Rows from block 3 of a small audio embedding model, named by matrix and row number. Rows with one number belong to one channel. Each number is 500 + 40 x the weight over its row's rms, rounded and kept within 0 to 999. All counts start at 0. Numbers have three digits each. After the name is the row's rms in percent of the matrix's.
Before each channel's rows are labels from the 100 clips, of 14976, where the channel reaches its highest value: "top examples" is what is common among them; "loudest band" is the band of the loudest frequency at the time of the peak. Only what is clearly more common there than usual is listed. The data: acted Russian speech (Dusha). In brackets: how many of the 100, against the usual share in percent.
# convs0: first width-5 conv, stride 2 (model.blocks.3.convs.0.weight, 288x192x5, each kernel summed), inputs 96-191
# convs1: second width-5 conv (model.blocks.3.convs.1.weight, 288x288x5, transposed, each kernel summed), outputs 72-143

top examples: emotion: positive (44 vs 18.8); emotion: angry (39 vs 18.5)
loudest band: 500 to 1000 Hz (44 vs 8.6)
convs0.194 108:423529553510535468542484547436470550528509490506466496554509450426465516495407531474534471455521456525523503533517485430447541546452546516479585498472405482499567523489501501495507509525540480449477538474506512534479487380535506548456487560503486447513465559556486472545505523467482527458
convs1.194 107:528516471484460477502628536528572527498526474418488397484461488545540535480468580501444553576504472514467510462519536447499514520496548500509409509514530503514451483495477445604487508452503570481429598459558531429494

top examples: emotion: angry (46 vs 18.5)
loudest band: 4000 to 8000 Hz (40 vs 8.2)
convs0.176 100:463532505590535531489462506502604498517566514468535498531429445454519459504518529567444536541461520504454497529516494548468540530495450435522494527526476490496500515565494500478508560523509445549525516511502512503505446487491512543535483523485522557586527492522483531558455546464493507504
convs1.176 099:510513501507457470474495496537426503483477473482511487478475508513432411500478481434498389453515502520486460500532455539485619515517443465473521565565501440591538510511477501529462444547541536494497473461512480453510

top examples: emotion: angry (64 vs 18.5)
loudest band: 4000 to 8000 Hz (27 vs 8.2)
convs0.197 114:523477557594575545454454528439521523477543550457578538493549471484485561511517539483468455434481493515429519502532465502439461497469420451521550556533436475476490483555473473475477540474510511512472481497426514480513477548492559514462470503464474504502463527528492517461503598465477444553
convs1.197 101:498499540464515594551451494551540555483513467534507525510507462487496445466461431496515518506514439512501466470486570568509521440502534575516508573545497541513474524515467431492458505542548499516385521443539457444517

top examples: emotion: positive (48 vs 18.8)
loudest band: 500 to 1000 Hz (28 vs 8.6)
convs0.6 085:505443563576488595417488480461503508488540525523514472544522504583562525589491490515504514494536522483552529463467464434477493532416534469535540496463473532505490359532472458557519598492468494519504508506528511504448495516492469475494450517440521523524536484518486529455535521459515522511
convs1.6 088:544523519549508452515459423521472428528469518451437487512530437527521532434518446419506504447501514506540488542475484450493520519486513504432532493441445479429479509516355530496480647475577451508497477554532504504454

top examples: emotion: angry (51 vs 18.5)
loudest band: 500 to 1000 Hz (61 vs 8.6)
convs0.287 107:538534440499477515453465439541449532479527518534486532513540518530571488493412416486540476512471524510502451470504486518497434500498454510486500475552573507503458469464544496502543480477522471429459530484502512494507487451493540460576477498431436532553512573487488505485487495528456503465
convs1.287 097:542516472511540525477448497495518439477470487479448481518530490515576497445550542486363495491478506463505575489483548484465525549514534518481480470485526496524497467486500474518516437481469528517524473557477465501496

top examples: emotion: angry (43 vs 18.5)
loudest band: 250 to 500 Hz (49 vs 22); 500 to 1000 Hz (29 vs 8.6)
convs0.162 099:494455525536449437501500458486527492459480568476531523515499499436505503452522511487525483468449546517451546481513525514396530443501440477501460458518570510535483451530470508478427452495491576502508428454495513464591525493491521442503503521424512538522481539451498571501438481565464466518
convs1.162 102:483497562502467510492441511481511568493506485462513585474497509480574449492474524462453452532451523478437509568486511488486498504532539454522491555538520522513539455487495529571569557504527488495532511561551551490388

top examples: emotion: positive (45 vs 18.8)
loudest band: 250 to 500 Hz (91 vs 22)
convs0.72 110:448492525504497538498492501455455510542514463433532532430491495500505492503439512538522402440555457565516457537425428455532496540471451503478524477482498461514479506482500522508530598599451472482456550469427462489486446448578468597494482516493478462586519475542505477522546468484558504510
convs1.72 103:475478566493456515470480517512461487519373489441474427469493465490503463460466463450520520516521491580434481485522540497561427531507496418512511460529517402495450506508588515488528527545463525510546519491507516531516

top examples: emotion: positive (78 vs 18.8)
loudest band: 250 to 500 Hz (77 vs 22)
convs0.211 104:485493557490504540429539509450455504479574483458497532470462488537509512496532524521465530523485470446544511546505506541559471521473536465476472498521487484591543570464471502540545489505475504543568445417431518512439469464469512441485556504504591488498604410558480477463507504462428471498
convs1.211 099:498471479500473457454535546512501543538470464487522440545462435501490449498557460476454502531473500521534543513460479540509481479559470510466505531490459494500508417465470529387469512570461516480455546483535508475512

top examples: emotion: positive (39 vs 18.8)
loudest band: 250 to 500 Hz (89 vs 22)
convs0.2 103:470488557468531440457515529474491512515542539479454407515545501537443501530463564469488465496563508537428541495484517423374549548497468552449535484516486468457455475568481543489506450515492474465506473498553514532514558464467481427485511490500414428551567548431514577481459532540428445518
convs1.2 102:502532540511513489496538523450504440517582507510402462479479451507450406511515524501426558534522456455531471455495532532552496451529500427524497515521449514516513492554513432511499522494494442516594548433508466489394

top examples: emotion: positive (41 vs 18.8)
loudest band: 250 to 500 Hz (91 vs 22)
convs0.147 096:502517519478462489448442495533424509506449489480458498461511511529527555526515556524487557579478526500416524544463504473450489537509502472491508534502530567540472582466457511543418455489446488579457462550550484443451597516468582540497490501533585524510553450527537502480476481555436510472
convs1.147 103:490511464496475557506471494540519464508509495475523486487477434505540349501498519528562442505489479531484470428460491518515567444498498535453514474432503546451517491490558550389443389564485496541520459608495495519475