A small audio embedding model, trained from scratch: 19.2 epochs.
Rows from block 12 of a small audio embedding model, named by matrix and row number. Rows with one number belong to one channel. Each number is 128 + 32 x the weight over its row's rms, rounded and kept within 0 to 255. All counts start at 0. Numbers have three digits each. After the name is the row's rms in percent of the matrix's.
After each channel's rows are labels from the 100 clips, of 14976, where the channel reaches its highest value: "loudest band" is the band of the loudest frequency at the time of the peak. Only what is clearly more common there than usual is listed. The data: acted Russian speech (Dusha).
# convs0: first width-5 conv (model.blocks.12.convs.0.weight, 432x432x5, each kernel summed), inputs 108-215
# convs1: second width-5 conv (model.blocks.12.convs.1.weight, 432x432x5, transposed, each kernel summed), outputs 108-215

convs0.344 056:065086163127092095114147158096125136131145104112214166128110166156101121128188089173097153124129170148128173112098110098120203131068125068143132132153122150134112091120134116089053185118092108138178160133138142120091086116120071113080148081141134078211105179127077142109118056177177150099179152174104151080171182149108156151
convs1.344 058:132119129146136125151169133126175095161111133114152045102074147166118066169100098080125125131132122111139137140141120142130081100105143058169163135076137118086089100151113109119094040115136118153143133063121107119121098079203154136133136133134109085078083129111128122097127079098126152106059185138134141198149113048151155178
loudest band: 250 to 500 Hz

convs0.208 072:182109148149117100115040115106084090126158057100182136079157121155111126131124132120115136081148135115092138134141100108137108163098135070133124142144173143160216177123124166107162042158094141131152190094135108114125090118121076120081115091134051137140146075146121100074210050095065154125096184087167139158097098137116180113
convs1.208 070:150136100140152104109102133171097108124135103117111083165106120068152080168092123072107124085126167109140124146129108130136163136116109084173085141151136204188135000133093149153118137130168119211149130046149185127070136154145117120195119151112126145139150114088041163154100157098146105141115155047097163153104125103121095203
loudest band: 250 to 500 Hz; 500 to 1000 Hz

convs0.224 089:155120140178101128127105126137147093139118114135141113164120139136076154117126148171151148175148128096140076111137093113146111138086129125108069145165120086086101085122168080158144151152142068093098033094139066122111061127186098162162160101144117163098072147114157171180116024086067135140240117142129068253105114163131054154
convs1.224 103:099141135080157119167152121179132156121111111102124100144131097145114159113099094132154122122104142095143151125041027115093159147160153129203124105124184186107104163139140131130162143133159134113134125136116091104151100165144129088101099133121171163139138096129096110127116161077166122102190071078180041075082124102146122099
loudest band: 250 to 500 Hz

convs0.308 116:113149102097077117134054142146114112081121144145217155088142106133106175135104128100091154126141169071132145106152108041180160111172094090115086125109119119104092128141120103174151159098127144115102121182149121087131131152181176153110141101155102132212111128000110161088101177097134157117174136182077184196111123120132099118
convs1.308 110:148115054163120000116083132135053040099147097145167158156117126155170114140153099153140093152105136052121150155084154169138127149100163099145174088185118155146142141163088084136124074142094115183104123158093138121156144253201162118149093126154132151088145136130126129142099220158134152073150093123121108103099132179124141081
loudest band: 250 to 500 Hz

convs0.94 097:194130142156084105163071088120075129136116155110214141126193166170151103109135135062084150091121094155133098132039109155148074153150127106102114149103131133093156133046129093127112097111117181061098165139123145127095175096026111132127101141120130144079067140141127157118155160123071156068112208169158092231123126139145123139
convs1.94 090:132134059128086161102166132148171224175142148135115130139169113132117111181122105186157121093098108122117082127165119216146155108063122108117145106145105112101195136158106159131105153160044182178153041078152186145147066117132141118121119098117109136124140099111154183141030120178147099144086150130157135167190135076113116082
loudest band: 250 to 500 Hz

convs0.192 087:132099083094131154081045105114156141116131125150110135134107103133117111151107116149187170139111117217088144143096131124166120140060160090102149140092153087156140177165143157135137098097092087153138081109100200147125133101089126162101128115125158130111065137088161136100105131130189110099085046114114132106166105162191116230
convs1.192 083:135121094131145159038131146157136119131113094090073127116089100134116159167158111154112133110106126171129162138102109099050058120048112111150109112147170133091107095096140105117116144134147140150109103081128122140145114185185055118163128118153130118138060146099133104132102132142146138125117140154070200154178128173143115233
loudest band: 500 to 1000 Hz

convs0.59 117:163091140160155134136112110141156132142128116133151073086140134110137152106119115164112106183131110061114168161151090104174155117112138171146108104193158132119161069133048078109129147132133087087155101128131118136140169086088115084156110132122181120161227104142118096091093082090158110134193020084132139159116122145115117047
convs1.59 107:134125109136149085116124125117138191133121117147135184114116116184139092146157164102105110126088155032133131146094113148152173166072137174169096110106103101114118177160190117145143047107083162126184082099113077117095151044119128151124117099112108103100120165116092085080101130144156140105106106116188105091170123192144121079
loudest band: 500 to 1000 Hz

convs0.170 110:101133135125105112093194082097178137169151175148161113096112146074118118076143088131111116101129129104075118158135078144187120117134154140115129110150135057106118111090119074133139088094215171152154223188143154107111187108153116135140127061141122120221056093106086129117138160138090149121074122109118092106122141112171103092
convs1.170 101:202137081093128159147109160121122181120112085115083157132182094121140148129186149150133158123155134119119112137101147164113160138148171167138122112162111200140130063085134094114099131130126111172091098107155203098207057184122116120141109097149128085141140170130120116129060123162098117082194119199150143247131135102104121168
loudest band: 250 to 500 Hz

convs0.194 132:160113097132166133136124121175116183131080104123143099143093091096161117094059095134054123101140130090090095123099206107135139095110125122105108129143113117092146102123130156120090093148161127118178255115119081112132126122151057167124106129094153148111104090118082103124184172130169157221098102141186077134076143177123127102
convs1.194 123:137147152159141122138195161098158167123131123094134094167077161116126168158173166028160109081128146164107138165118180085101104162125079146167103121148159139130119107133199140162150110137194100128151108081114123151090158165157057188130134110147138144171110145120151226145168128110183150147142158228126148216118137151126123146
loudest band: 250 to 500 Hz

convs0.387 110:111147141138086099121076157135095078105081095116172055081153123140088126123145100053121110169127155120093123149130122074147143146159145152086108113140250167076176142110091121107113100118119123126130223104134130144135152106148118128128153130121099126106129100056126072108140139123057115159067171162167099156066101091171065155
convs1.387 105:147131132128090100142110148086065148131115126117145075178142132111063161166124109151106132093114126096086218113132166097131074127225116115122095104243134159091104105094104133134139123150052158119116150122066114132177100134132127121146094124158132168113103108196135138084177130117121118142130195221086118165157131124128148076
loudest band: 500 to 1000 Hz

convs0.193 049:103143142152126122102175078125127166114138122116199086140061171126127082085159113129163130219136157194128137136185093142093137141093132142198108156081200121115105152131129127131144176072138127207149083086142188123125211118099143119092110170126149135115112135117127122120143229100148113132098184093113243131140124119077130139
convs1.193 064:120115134114133143138136145068189153139137174173143113089073143113103132144140148107120122184137116101161176126046133152111140098107121110106106129070109177059124198130139135115128073120168145161122098113160090127095093075189119109108126128126103103119154125163150073130119180097131140098229211144145059146100107165134129099
loudest band: 4000 to 8000 Hz

convs0.143 113:090093158145186106162207019071131177081104083143065088116115204171196125162165153111163112147138127191067168136104187105146160117067129110112161088141161138132106130100152140111110141108090112096130151103095192092129121101100103118135137157104166141094116200177113126154085143121116117140134105163087165196188131148126118162
convs1.143 112:141144141174105121071113095138076056165121115159114126085208172132054121122157121108108142085159129102114086135071102148115092133206113088082116134160127202089127083106149121117177100124150134098092164133123135113120118126177126128121110129132101159092094145141174140137086103142166147087091172138093116152089111199138147098
loudest band: 250 to 500 Hz

convs0.392 088:069120120120150106114139195202101198108111142123123117127150089112125120136106074194115130105162088103107124158080118125151118153145124039091107157110127131060089124137066157099106160091173120212169115075172119163127069092143096171029131149136081143151125115139134112084093133146141134103132152162090163084167142161124136076
convs1.392 085:158130142138110146159133144125083153129128146127113082076108116159165147141117124087126122073130118127181173130093127057056113106116110156139113130150154190051167154142111173117106121109119138155148180192117116142131140112148148170103121114122096145173138101061190094150153074126152118165165134166159121148066123218138134135
loudest band: 250 to 500 Hz; 500 to 1000 Hz

convs0.275 115:100110160080116120186131106136057094137148155133058112115135150138124159143083125115103120167134155125093075150065111115132106148103096113153074098033122122161061109142091133154158078141129128123109237154120187113117105138151184160135151121108067141135154086100120139183106206135086092190090127188053090147168099068150107061
convs1.275 120:141107174142133207201107172121158114109112131135178156095161162105112136095094141169138129100094099114122183160104164130132110113092086099103200122132138109173143085108118132140161099149124128121116102120118164127045165182230179144120146093122145096116135106100120106160139122134097155145172081146092163092204124085141177123
loudest band: 4000 to 8000 Hz

convs0.95 102:103171139093136161118150217098086127095125205116074179155141120112140101148123082143154126169121177187101114134048158142116130142114130117124097103101167127135117112115120102095153203115153133170166181137131108153155178160126104139088125128108163141081151169086155155080118150158131065130103114081111088109116107138115175129
convs1.95 102:101127111129116169142126101084130111109104164149146083117083103155129143100077136085150099133095129146143119148175167096162099160050114088112150185031105141096108125165133073149131104121166093052157114201111090136221115139107082146160144142112132106168075120153149156103175149172155138135056147158114041226139114097161151194
loudest band: 4000 to 8000 Hz

convs0.85 108:087126123138127075109128130145079173152148127142195113082184121073169109154198146080067113067119150096177092152153044091114161115127126179130183118132159088060101070108175095147148149128100107173133150115125137150161141132215201199088118126119121156188104193058120148116139181120193163128029133129074142090058130121147116089
convs1.85 104:149138104124149109190162149152102138129145147107122148119162124172170144106177134149109138105144067086131098126132074072110120114110134107105217151206130136120109101099123118091128063105148103044157133064108110117092119229176180144145140110113148126054137103139147112095142196113127161085242093117166108043111135112093129077
loudest band: 250 to 500 Hz

convs0.420 055:152129160118121121030090102147096161147112132121122140193091138109156116109067156142156121120119133110152132118165167083159116152067123139104205156150126027104034175138120117113124107114180097110148113106097175140150156072059127147146113147165170129161153133088167165144144178159131121125086140130129156119082141115130145127
convs1.420 110:141113093114135182035089109105145129128117134119105133132180182157108109138056137149190136092132146067137100154166146134128152111160164081111140157157143123168151130100157141134108191143137156055135104033118130136150051132142141185121128144119158097034127136168075084114122111139116080089074123099174194058125130146153129132
loudest band: 500 to 1000 Hz

convs0.246 119:105076100080073117186093157152084106151091100127160090157100152113112083145159084109113164184117150141091156116101253150141100143143092072115123101082081108142087126133049134132205122087161135090176159138145082132159155139108072114082165082143139151106107139094100157157140062121138096181108103145104091131151142113145155127
convs1.246 114:150131154132105048111110173104170088135125059124095132109145100147169106121183157106094157129118153126160169159173131120143138104225126091092145124069082224074129090139083124113082120146185112139125133096166129127091123123232176165144170106134102185079174129079170111118110211171141136191045085212111146140086147148109155132
loudest band: 250 to 500 Hz

convs0.130 038:180122095123172146147163128144180177101096148065128144121180196132126129101083101141070216106122094135152122127154102104136092146151147037112221119096112131136121166118133116131121202092145163161120108134144168131116123122157190138130118120087152157101223144111116119173135080116083128161129193142135141117069159097096107174
convs1.130 044:147140136181147108116152109103153147142185135109126131164168133142089153148115129135121143189104136199165071124152134091076109136033125064153087141132151089184137109150154098159122162125065157129115171208131191101106091134121095101174134111123115134201071118166193144140105078110128124111110149121116234166077122205119150033
loudest band: 4000 to 8000 Hz

convs0.359 081:174162150100161163209149162169106107115129108157123155132050137104133120118143176110148148174130125156139141148095080133124158104151127122140143094195118109094122101166133109105166102142076118121180124139153096104159099136080112106082119143167144143136094126147168109170130122139132102194184096149108089126148201169147173092
convs1.359 089:152130150120137184095123135138092048137135152111143112099099173142133161072110126018121129069087120111126186137101108140118129125138150177079121153130106110063120105114148129106144117150197125108120107090134201114095125153176151137122105131119163127104133113122171072064112146079118158123159146147095108134152113106099155124
loudest band: 250 to 500 Hz

convs0.284 097:102141141131128169068110147076047145139147125144148072127111111134110136102104123047133123173130156120126137157111144154190129150107125130177091127149116073156160151157161158141115115154107114114145032091130137162160074188089085134138139150162131109110084130121126138066045067140107121092081115127107137227070120066163134111
convs1.284 098:102121131145115056043161104116105220122124151128103128089117116115127123182112133154149116068127131143172106114151191175082109110131125045148094122236150073193106150144109138125184128129113135137140132184153104123043089121029083115135135140127157150177070148088160215065087121089127130144094170152058033168150120091132158113
loudest band: 500 to 1000 Hz

convs0.385 109:147114165113119104144110113160087052122165146116113124108114106111133112117139097163136114119083147031095100141094050099139124126071152152125177129118140103119115075131130106124113121213143110126136149198046207167142073144153129110144146175151228143192149111132181136053097088089022176142157085111149170133161111144182137201
convs1.385 106:141144139131155122062108123153098104151117119129146137096103164079078077126129163148137141133178145206091115136100182121137102117147084093082114110104155059170092194142108139103098137112155135099152068099113066111071110128136155093131126126158099160109158100067153111192147158171121164142105068070126194176113133089097157174
loudest band: 250 to 500 Hz

convs0.183 093:186118119097133134120103063151149120133137151125151099126069091132106143151134136158129125139113132095144104149134117190176098131127161113087154128052161137170143090072200120089081104130125111147162087141107135140121150103153171143143122128128168144112135125106122140143110144091054160128085099127152071054104120164142118103
convs1.183 104:067147101136199107094135150109114130131125132125133128152131165098100177107168123123158133105169163061151183126096057168083128155087140121152016109185108151164068118154144134158113129132156134146109044142148038131093028077110155128188135117161194138184090101108148100102144093135121142146160116084086147183199126153091091124
loudest band: 500 to 1000 Hz

convs0.280 103:155122137142115124120113175126199139116126101153068157112184119158115113080056108084110141041138075163082072179126124140159147105201123116101157138126190176149195182128191158127126114121154151124086146107093086147117152196114198137118095103159165172150112131099174117122099154154099172115141168139133138079140110067122115115
convs1.280 105:137154094090116220133198156114086173102121146159110148129102128121143120149141108074132140068140095147146142142100090140125151148127164147173194116110172100135088081139127142130138103140134122095160138132107102145183099151133104121134074141124128105150132106086113133094065220157151086097165172165069108173132138173117145132
loudest band: 250 to 500 Hz

convs0.268 100:152144120120086110163185139161084104091126142133116066109130091158080142131123127181128108111118106133198115111128129121157094146205137083137134122105116141088160094132139112157102102158190089154111087128118176088144068198128156096092126072110146128164118178155150153096154099144127077150090136105140120219119158133125122141
convs1.268 095:233153103089115159156136131079071185135168107115122173091104112112140126088081126092096121188090153066101174143146142079163074105078100113093105087204156166151082135177092150119129203104172129128184160148145057147146121189172161106125138087148132113130174134122092090170083113087135132167134128128129130100079121146138143128
loudest band: 250 to 500 Hz

convs0.111 122:095131122132156156070116155153119094160110161114117068112131128118116131117115149158110113196123088090164090126178079160076109131142135095121185098116094086114124156111146130070151144116123121127126095089135198142136165137134189156196114140122131128082140161123108150117129114219124111115172223151083132135140131122148085144
convs1.111 114:177117092086146083163151136089080201122152113143100109139120124111160127189188151099101153162163088136129066126167151070170132136188116064110114153107203200174136090166127162120105050140135143082108122147183122109118156074108113147103116107160097118137155157159157145130167166169114140152154115081070109153117100043143126168
loudest band: 250 to 500 Hz

convs0.13 092:133108097130137126165136167181142116122134160159086121171092097163211102133103130073168051083108123126123193149134134127154133085122120101171099116098095113098122132154109118150131085121053145086106193184125147109146125079197133115115135111170196125114094071133164181112136151102104108148127123179142123149129133128142147159
convs1.13 104:140133116127087095181060104110074103118135108142124105172136130154094140113166151143190135073139101096120140154103122139117132115150145078195144152143172121176231123136138125157190095122183150095148169056132134136152102183153154153170100125134127164156040097128125121131130105161160147075226078066123067145135138146113128146
loudest band: 4000 to 8000 Hz

convs0.306 048:123102141116110087176101137180143111138126132123131138123101091161108145101153146076080106169144105104113142115156183136157149110111113048164140127118152127068087182168162110126097085111085141127174106196154089117140139211188085119154108130116126164187094155127075144161135059090120081120095078131134134133130097084110202174
convs1.306 046:123123159123077128179102113102100173111108062118101169102165116089159153122148129165095085135128161142138097107118131134017095128129135155075188126228150196154052159120121107103126108152153120099108114138133152137095142181153163094121089141093133148125151109179161095139113066091135119193159138145173154111131124086103118147
loudest band: 4000 to 8000 Hz

convs0.153 102:153181082175122183082077159182125116124184089140063143154137108154144121132229105148135109082131144079142140133116094105147110118134115139136141160157157197132111138115139198143103113075223095173136091146133090148128174155069173178105139074141192145151093230162147133136079128083131146100145154120128047108099113049146088115
convs1.153 104:187117118130140130152159125194135078115136195158109143167066151124173176108143133157097139119132069161142122125110141127074189133079141200216113105194105044174143170146109104134104185143075123057102130191151106148079111193153097158094125143137146097068134175135134082117101145100177127146153076126089132159112138137140131080
loudest band: 250 to 500 Hz

convs0.321 125:168130127121086111150053142091156105115151106076137139160134134147095116107187093040129094098128109127148100142161196201206132096180174061102064138179140157062183166165112159126052128098149129141099094083124179096118176129112127110072138120128072133152111155159153157108089128102176120067181116134148043136144118138147125174
convs1.321 110:112132148168135096141056137149122115147098166193077054107105100149135161126146147167145150147103086115108098158120076139126088099058138116110101154161108137188171178161160139143160148095058166143168166134111153139102114057118113095102109161135130143108158147089134155146046160157091122118092103119125083116042148099102130163
loudest band: 4000 to 8000 Hz

convs0.133 104:142109087107134120123104206148091104135119135117085173110105157130133105159146140102121179127138110107134147161107109108135086117197134093143160117099141140121154095148133135112152116139079106152115211185129119122137099162159157139120144090165190132139134120163118187149147122099138163131152126120177094151144117139121165134
convs1.133 096:117148148081136158161125171095102134129116127137128128123062156107178142102139148110145119084134109136153101121087151105170057139131144156111150136161090121164087074102138139149147084114112137156099140134125044148088119157094092104141108127144161135162080145116118102139176138181086157147118132171086150202177104116128114027
loudest band: 4000 to 8000 Hz

convs0.25 095:111112110182112164136073175076112067127121135118127103172157119111088124102138125088135152099149089086118147133131170139131099128161140138169090130136094114145159072126117128122115165146187154102120179115146097104125119129154179142067117116164085130165200116109128128077121204169091100164120125116107151094082120111141124172
convs1.25 097:140136141120159132113103143108168101127117123144146148141113190121101194098128147150120111091158088128100165139074143054124056123143110140105131120123124176108077186100132106114172066151160095083151128125111115139079145066189134108085084129120113125077101112159157134105118087127109131150128160237079124094180164095115123203
loudest band: 250 to 500 Hz

convs0.413 072:142109140164135071176178176127089099121112160102102095132070152138088113133086129115102122129124141130114098115106124139049095082120107137211079100035099052089118176115136115156096062086183127064114052131117089138120158139134123196129096152053131104042161173119107089088050073171127129117162127092145108127111153091103077104
convs1.413 080:152133061185164128128172112056195150128149145138106147070230130163094140114135139125155167107115074163120107135114108105069126123152169100122124119120167192075184074112134119112089126124075138121149159112126142125129170133074137153114110172133140154135115150117090119095144140177105120144139095127091078231169141084136133199
loudest band: 250 to 500 Hz

convs0.157 123:068133090156117123182221150149040072126138120119116146151082207164133149117151050109154162146132123181191114152086131106153133092090109120181174143004139104149078190148162107113140058114073150174141093177110126161135104110187090094074131140126146131216183110136134131091176139152156160162106162117154145080105120083114184118
convs1.157 110:134125114157059131123097156123160158122144144142208110186140181150121133115155086145149127101152179105108109137148141161142057128099138165093144100072100072183197104140085148096075156116069137196146024118121043127119140129151156191174119109147144125161146140081159158144084123132135113066149101080091212112130112119133160064
loudest band: 4000 to 8000 Hz

convs0.335 072:170136160116126130085098003111067180150116154126187123171168155129102154138173100237084094121112117143134140129169156042081137124195127103137136127112148132106202084169096133141089170146149124151136140176114159130127133147177085170156130119138069115139197099123109180095091097077077153138163123117123108036105096045117088104
convs1.335 072:150124111194118104131101131145099161125144101147116126158161172093110144107135123204118131198145097130164103119103103153198095104111106168179130137116123127138111137132095123125098088119143110132136119149116190111191188128125176075142142154145097134204101162150104091087096133088133115123048117058171127031130132137123133178
loudest band: 4000 to 8000 Hz

convs0.247 127:133134122144113165147143063113153075156109107106148166152145085113084083111158189127164191097126106130100131119144112100139170167133149140049212132092115137138112137128140158132103113145075166113076084136151161144124111082032139124128126154092060117111203151108085128139140098120115099098135211135178115134125154127113147100
convs1.247 123:122126129088140142128140092172165133119138135124150170156136118148165148109185095135140102186122104116137120121162147183106123102127099141127082135064183149110087075152133073134090136177195109165157116127113149161156145029092150168072157097107138132152151125121099118170116091100137151150103127085159214019118131170131135105
loudest band: 4000 to 8000 Hz

convs0.390 101:189107172083089122080131139112152163111101156130182104108120088135114074060189088125059208075146187090081094113145142102239151161171105114120124127132161106150073145159143111112142133152112085051142126164142159138146123177074075181133121112155113104138099147155147088157124175133094138150073113143120163147098112103151116072
convs1.390 104:179136136223144112150095130124100158174142127114132084143096100165110071103092100167140130158094212137123124139080113095082179130082112124116142143164213167128151113141121131159172077116102153101149121101133115141114160142207150103070141128148190136085081086138118140175102128105072144106123197133082140245170144095133106112
loudest band: 250 to 500 Hz

convs0.124 100:103105151141204094131097137120109148124104166100149132150149116142173083163074161144102171065126189137092138106128109213169137122136140141201128125185119078152142023129088167124128092126176137139144156069062143088123167067173126125103158188128112145081131044141059084058214148136126127130135173099116142142142129144155131106
convs1.124 099:108137125077095135102158128150194203146124122131067102078130148157128162106161136199112130193108125099152191143108145132106168169124127155112128138102080123123063126143066127112150138117159094183094104144137066128134082110115131159158105104146124133118112142095126117139123145110124144129181060134162071023149137142161120172
loudest band: 500 to 1000 Hz

convs0.236 099:127089110076123149098132067203176069119139163151172093138122161155100153111080173090138162083115104166145098159117182060155148137069109160083138172156167111194109146156152147112141170135124119163106081128149079124117105076120147096119161077129121158210076163086104103138134124106114130076114147143142110081121087121122049162
convs1.236 087:053131092068116134144132098069091205157119080144090134111131124136184145162123152112114141090125058114141128126129094182165183120145131142124098125056098114141136055131174162119119190148111104097113137120175060148128116169061167135109099123112128174136121104109170181111147177128161112107142136089127081104198127105106123080
loudest band: 4000 to 8000 Hz

convs0.274 099:132138131067142187118042149114184122144159107098063136126167192158101129103089156056162151172138138063144063124106111065131108099140117087097141100108079175034166125158059120159106121121095156196117057151145093103133172144114102150160117090166101138091099105056148163124088062128107120108225071152165146109109137225150139123
convs1.274 101:200128058115162185103129161131110146120101112098123179130131103115183147181141092155101117130169117125097136128101101095174126069135116094159126114037133057135124134150086148130163051113156140157129128160127088123142194229062040142117128110130122140136134132144167154118153116199132097089123039154180141205084131152146119214
loudest band: 4000 to 8000 Hz

convs0.135 117:119107133139109123134110086144104164110121114095050099125121134190058089079138135112129133137142106115121153135091096117073162186221088084099086103155135151162156195125144083155114117105113073153107112160133082125140058170078173145132169118157127120170084089163138092100121061115082142135159125145141104098135141096121073119
convs1.135 116:166151103155168142186136091149064093116125135138108127136132102148112098194151158154112115146169150126088139142098067070074082093156140067109122150164231246119170000085114149095138076123125135101136136149126165103113111102255163139147114159141083137113088145134185124112110137152113119125071105118170082189140135157123143108
loudest band: 250 to 500 Hz

convs0.325 119:107149138123096087137111116159170133096112136134074107138166138144146136142143132101120158179128119148159154169158126126096102156137104137183138150123186140133189146112082123077179168184115099142132163060138120122116072236089100141099130136163137094186081087069145138091130136165125114177111107182152207198184137110116171141
convs1.325 109:116141122144148119152107108100127190130115139118101097168141125122180127110140072171139124098134157096122198139118153084124111078206113140136132115179093118124128097133112119171119140120150135124145196144098146144135078117197118129168111132094149125077105055135106194103125130108115113100101117175151115073160115077120142089
loudest band: 4000 to 8000 Hz

convs0.125 076:113114109129114200107120124136126130147140143118236164143142073206161121139153116108097103169148112105178113175103143100161099169157158091113104156166133141138131121112131139121101141155220108140161101095095111109138085204045198104174125134127128179072103128173152151104104072097115062173053075169165120161159123070132112149
convs1.125 090:122117083110151107035180110188073194154144106116125126140104185140127110129059141186150121183149163129137165153138146193105195089116167114148202111057115204134139115087089132116099037129164125079165099107142114122102197076135077136134108128144119167078221092153108148132089111097103130114150097152141145091154111076139169122
loudest band: 1000 to 2000 Hz

convs0.215 136:128129079146153103127151146092165074145132145114013109119075088152097130111142072142121090075092094151177129163124125240112117114125148149144062144109077082124130110123132153177144131138057142101148136087105093125112137163089224164127140144149131117150096096084155234083146135093122132147087117119147167071118177166146143136
convs1.215 127:131136166085135099149180120077163067144145129159109152198073130144116138088153113100133102152142134116183127126188143098174106130157075088108095197100199076147074131130161057107125059098221146101168192063110125135102138136200137159193129127121127082138160128096121142160137153161135123179135057117147121046111137144127119198
loudest band: 250 to 500 Hz; 500 to 1000 Hz

convs0.92 106:150146150114108168087152101166132089090086114113090091161180127133056139117145103149187124158118106111173100152109127160117088104242141098070181145158095251099205148126111112129122125151158167165135148091119146110117102180167154157124139143121107121076139073070103124135173129123114129113176093147125084095151127095052102136
convs1.92 114:085182077120135140142101193077088121155136162161128146163154160153101117116084123149097147132102101068103107159089106145114121170194123140115156126112128214135073131150146148096096112097127141106143104165131092130171175192158142192146123116128107140091160089111139162169090079111071124151152064091147087117100125074150153173
loudest band: 250 to 500 Hz; 4000 to 8000 Hz

convs0.322 082:108120194167114098188100165161116134146134081093169128145122096132118136127166172153130176242129158106137068150099177223121141185076126171071082118088144112127104153116095097114078147174050088122163111145116112122112148166136176122147127178142160153162080119172062136147184060153114177085098123122150174125119144109131113120
convs1.322 095:037135149079153167143087104156139140131137093098148148182042165161174091127123137103123111028123100116080215141149155113186136109129147116176135129244196121133125139125146146129108220147160174112135083147124116149063130129090253131108161084151126104106132110133109096140105137151092129158213108083120154177157117141092123119
loudest band: 4000 to 8000 Hz

convs0.197 120:140151149131123113150106131138170047132117069116154118150131096121081107137145127125123123134130105118135122184141152150109121103102110070153080090167195099144091187122080114082196122224155067131119198173139088123108075179089211131092103152059142115167147136130133099121088032186125142080136112180150122182236130081101130138
convs1.197 111:073149166230111128132146097180160031143128106127108124164195118122087155125146152194104124046129141111166047139043094061128076127122132172165138173172153085048082105065068133127119089099108152101132118127141145133095098116154164117090165142131162149114083126155111170142135100115143162089147147130127074149075138138129137089
loudest band: 250 to 500 Hz

convs0.421 098:100094185090128103172110125176210137104151171128163125163179143077190127104097098148127130180130121103118110114150153129194153192128132158121209058134141127091074193144152157126129188132121130117114098138148094142126106098101161099112153094124192105111078058154097138144143152139144162088113157164139127087148147086071165114
convs1.421 102:048156156124150127164190111166094068162112157102147118181076155110095172168123115157092118153112121077121135169106107093120017106189126090104142158131215189146102181154125126144138155127177132059149153131139071198112137066089174119111100110109179178154121137156147134128140158120183142143148147092078120192082122154092119080
loudest band: 250 to 500 Hz; 500 to 1000 Hz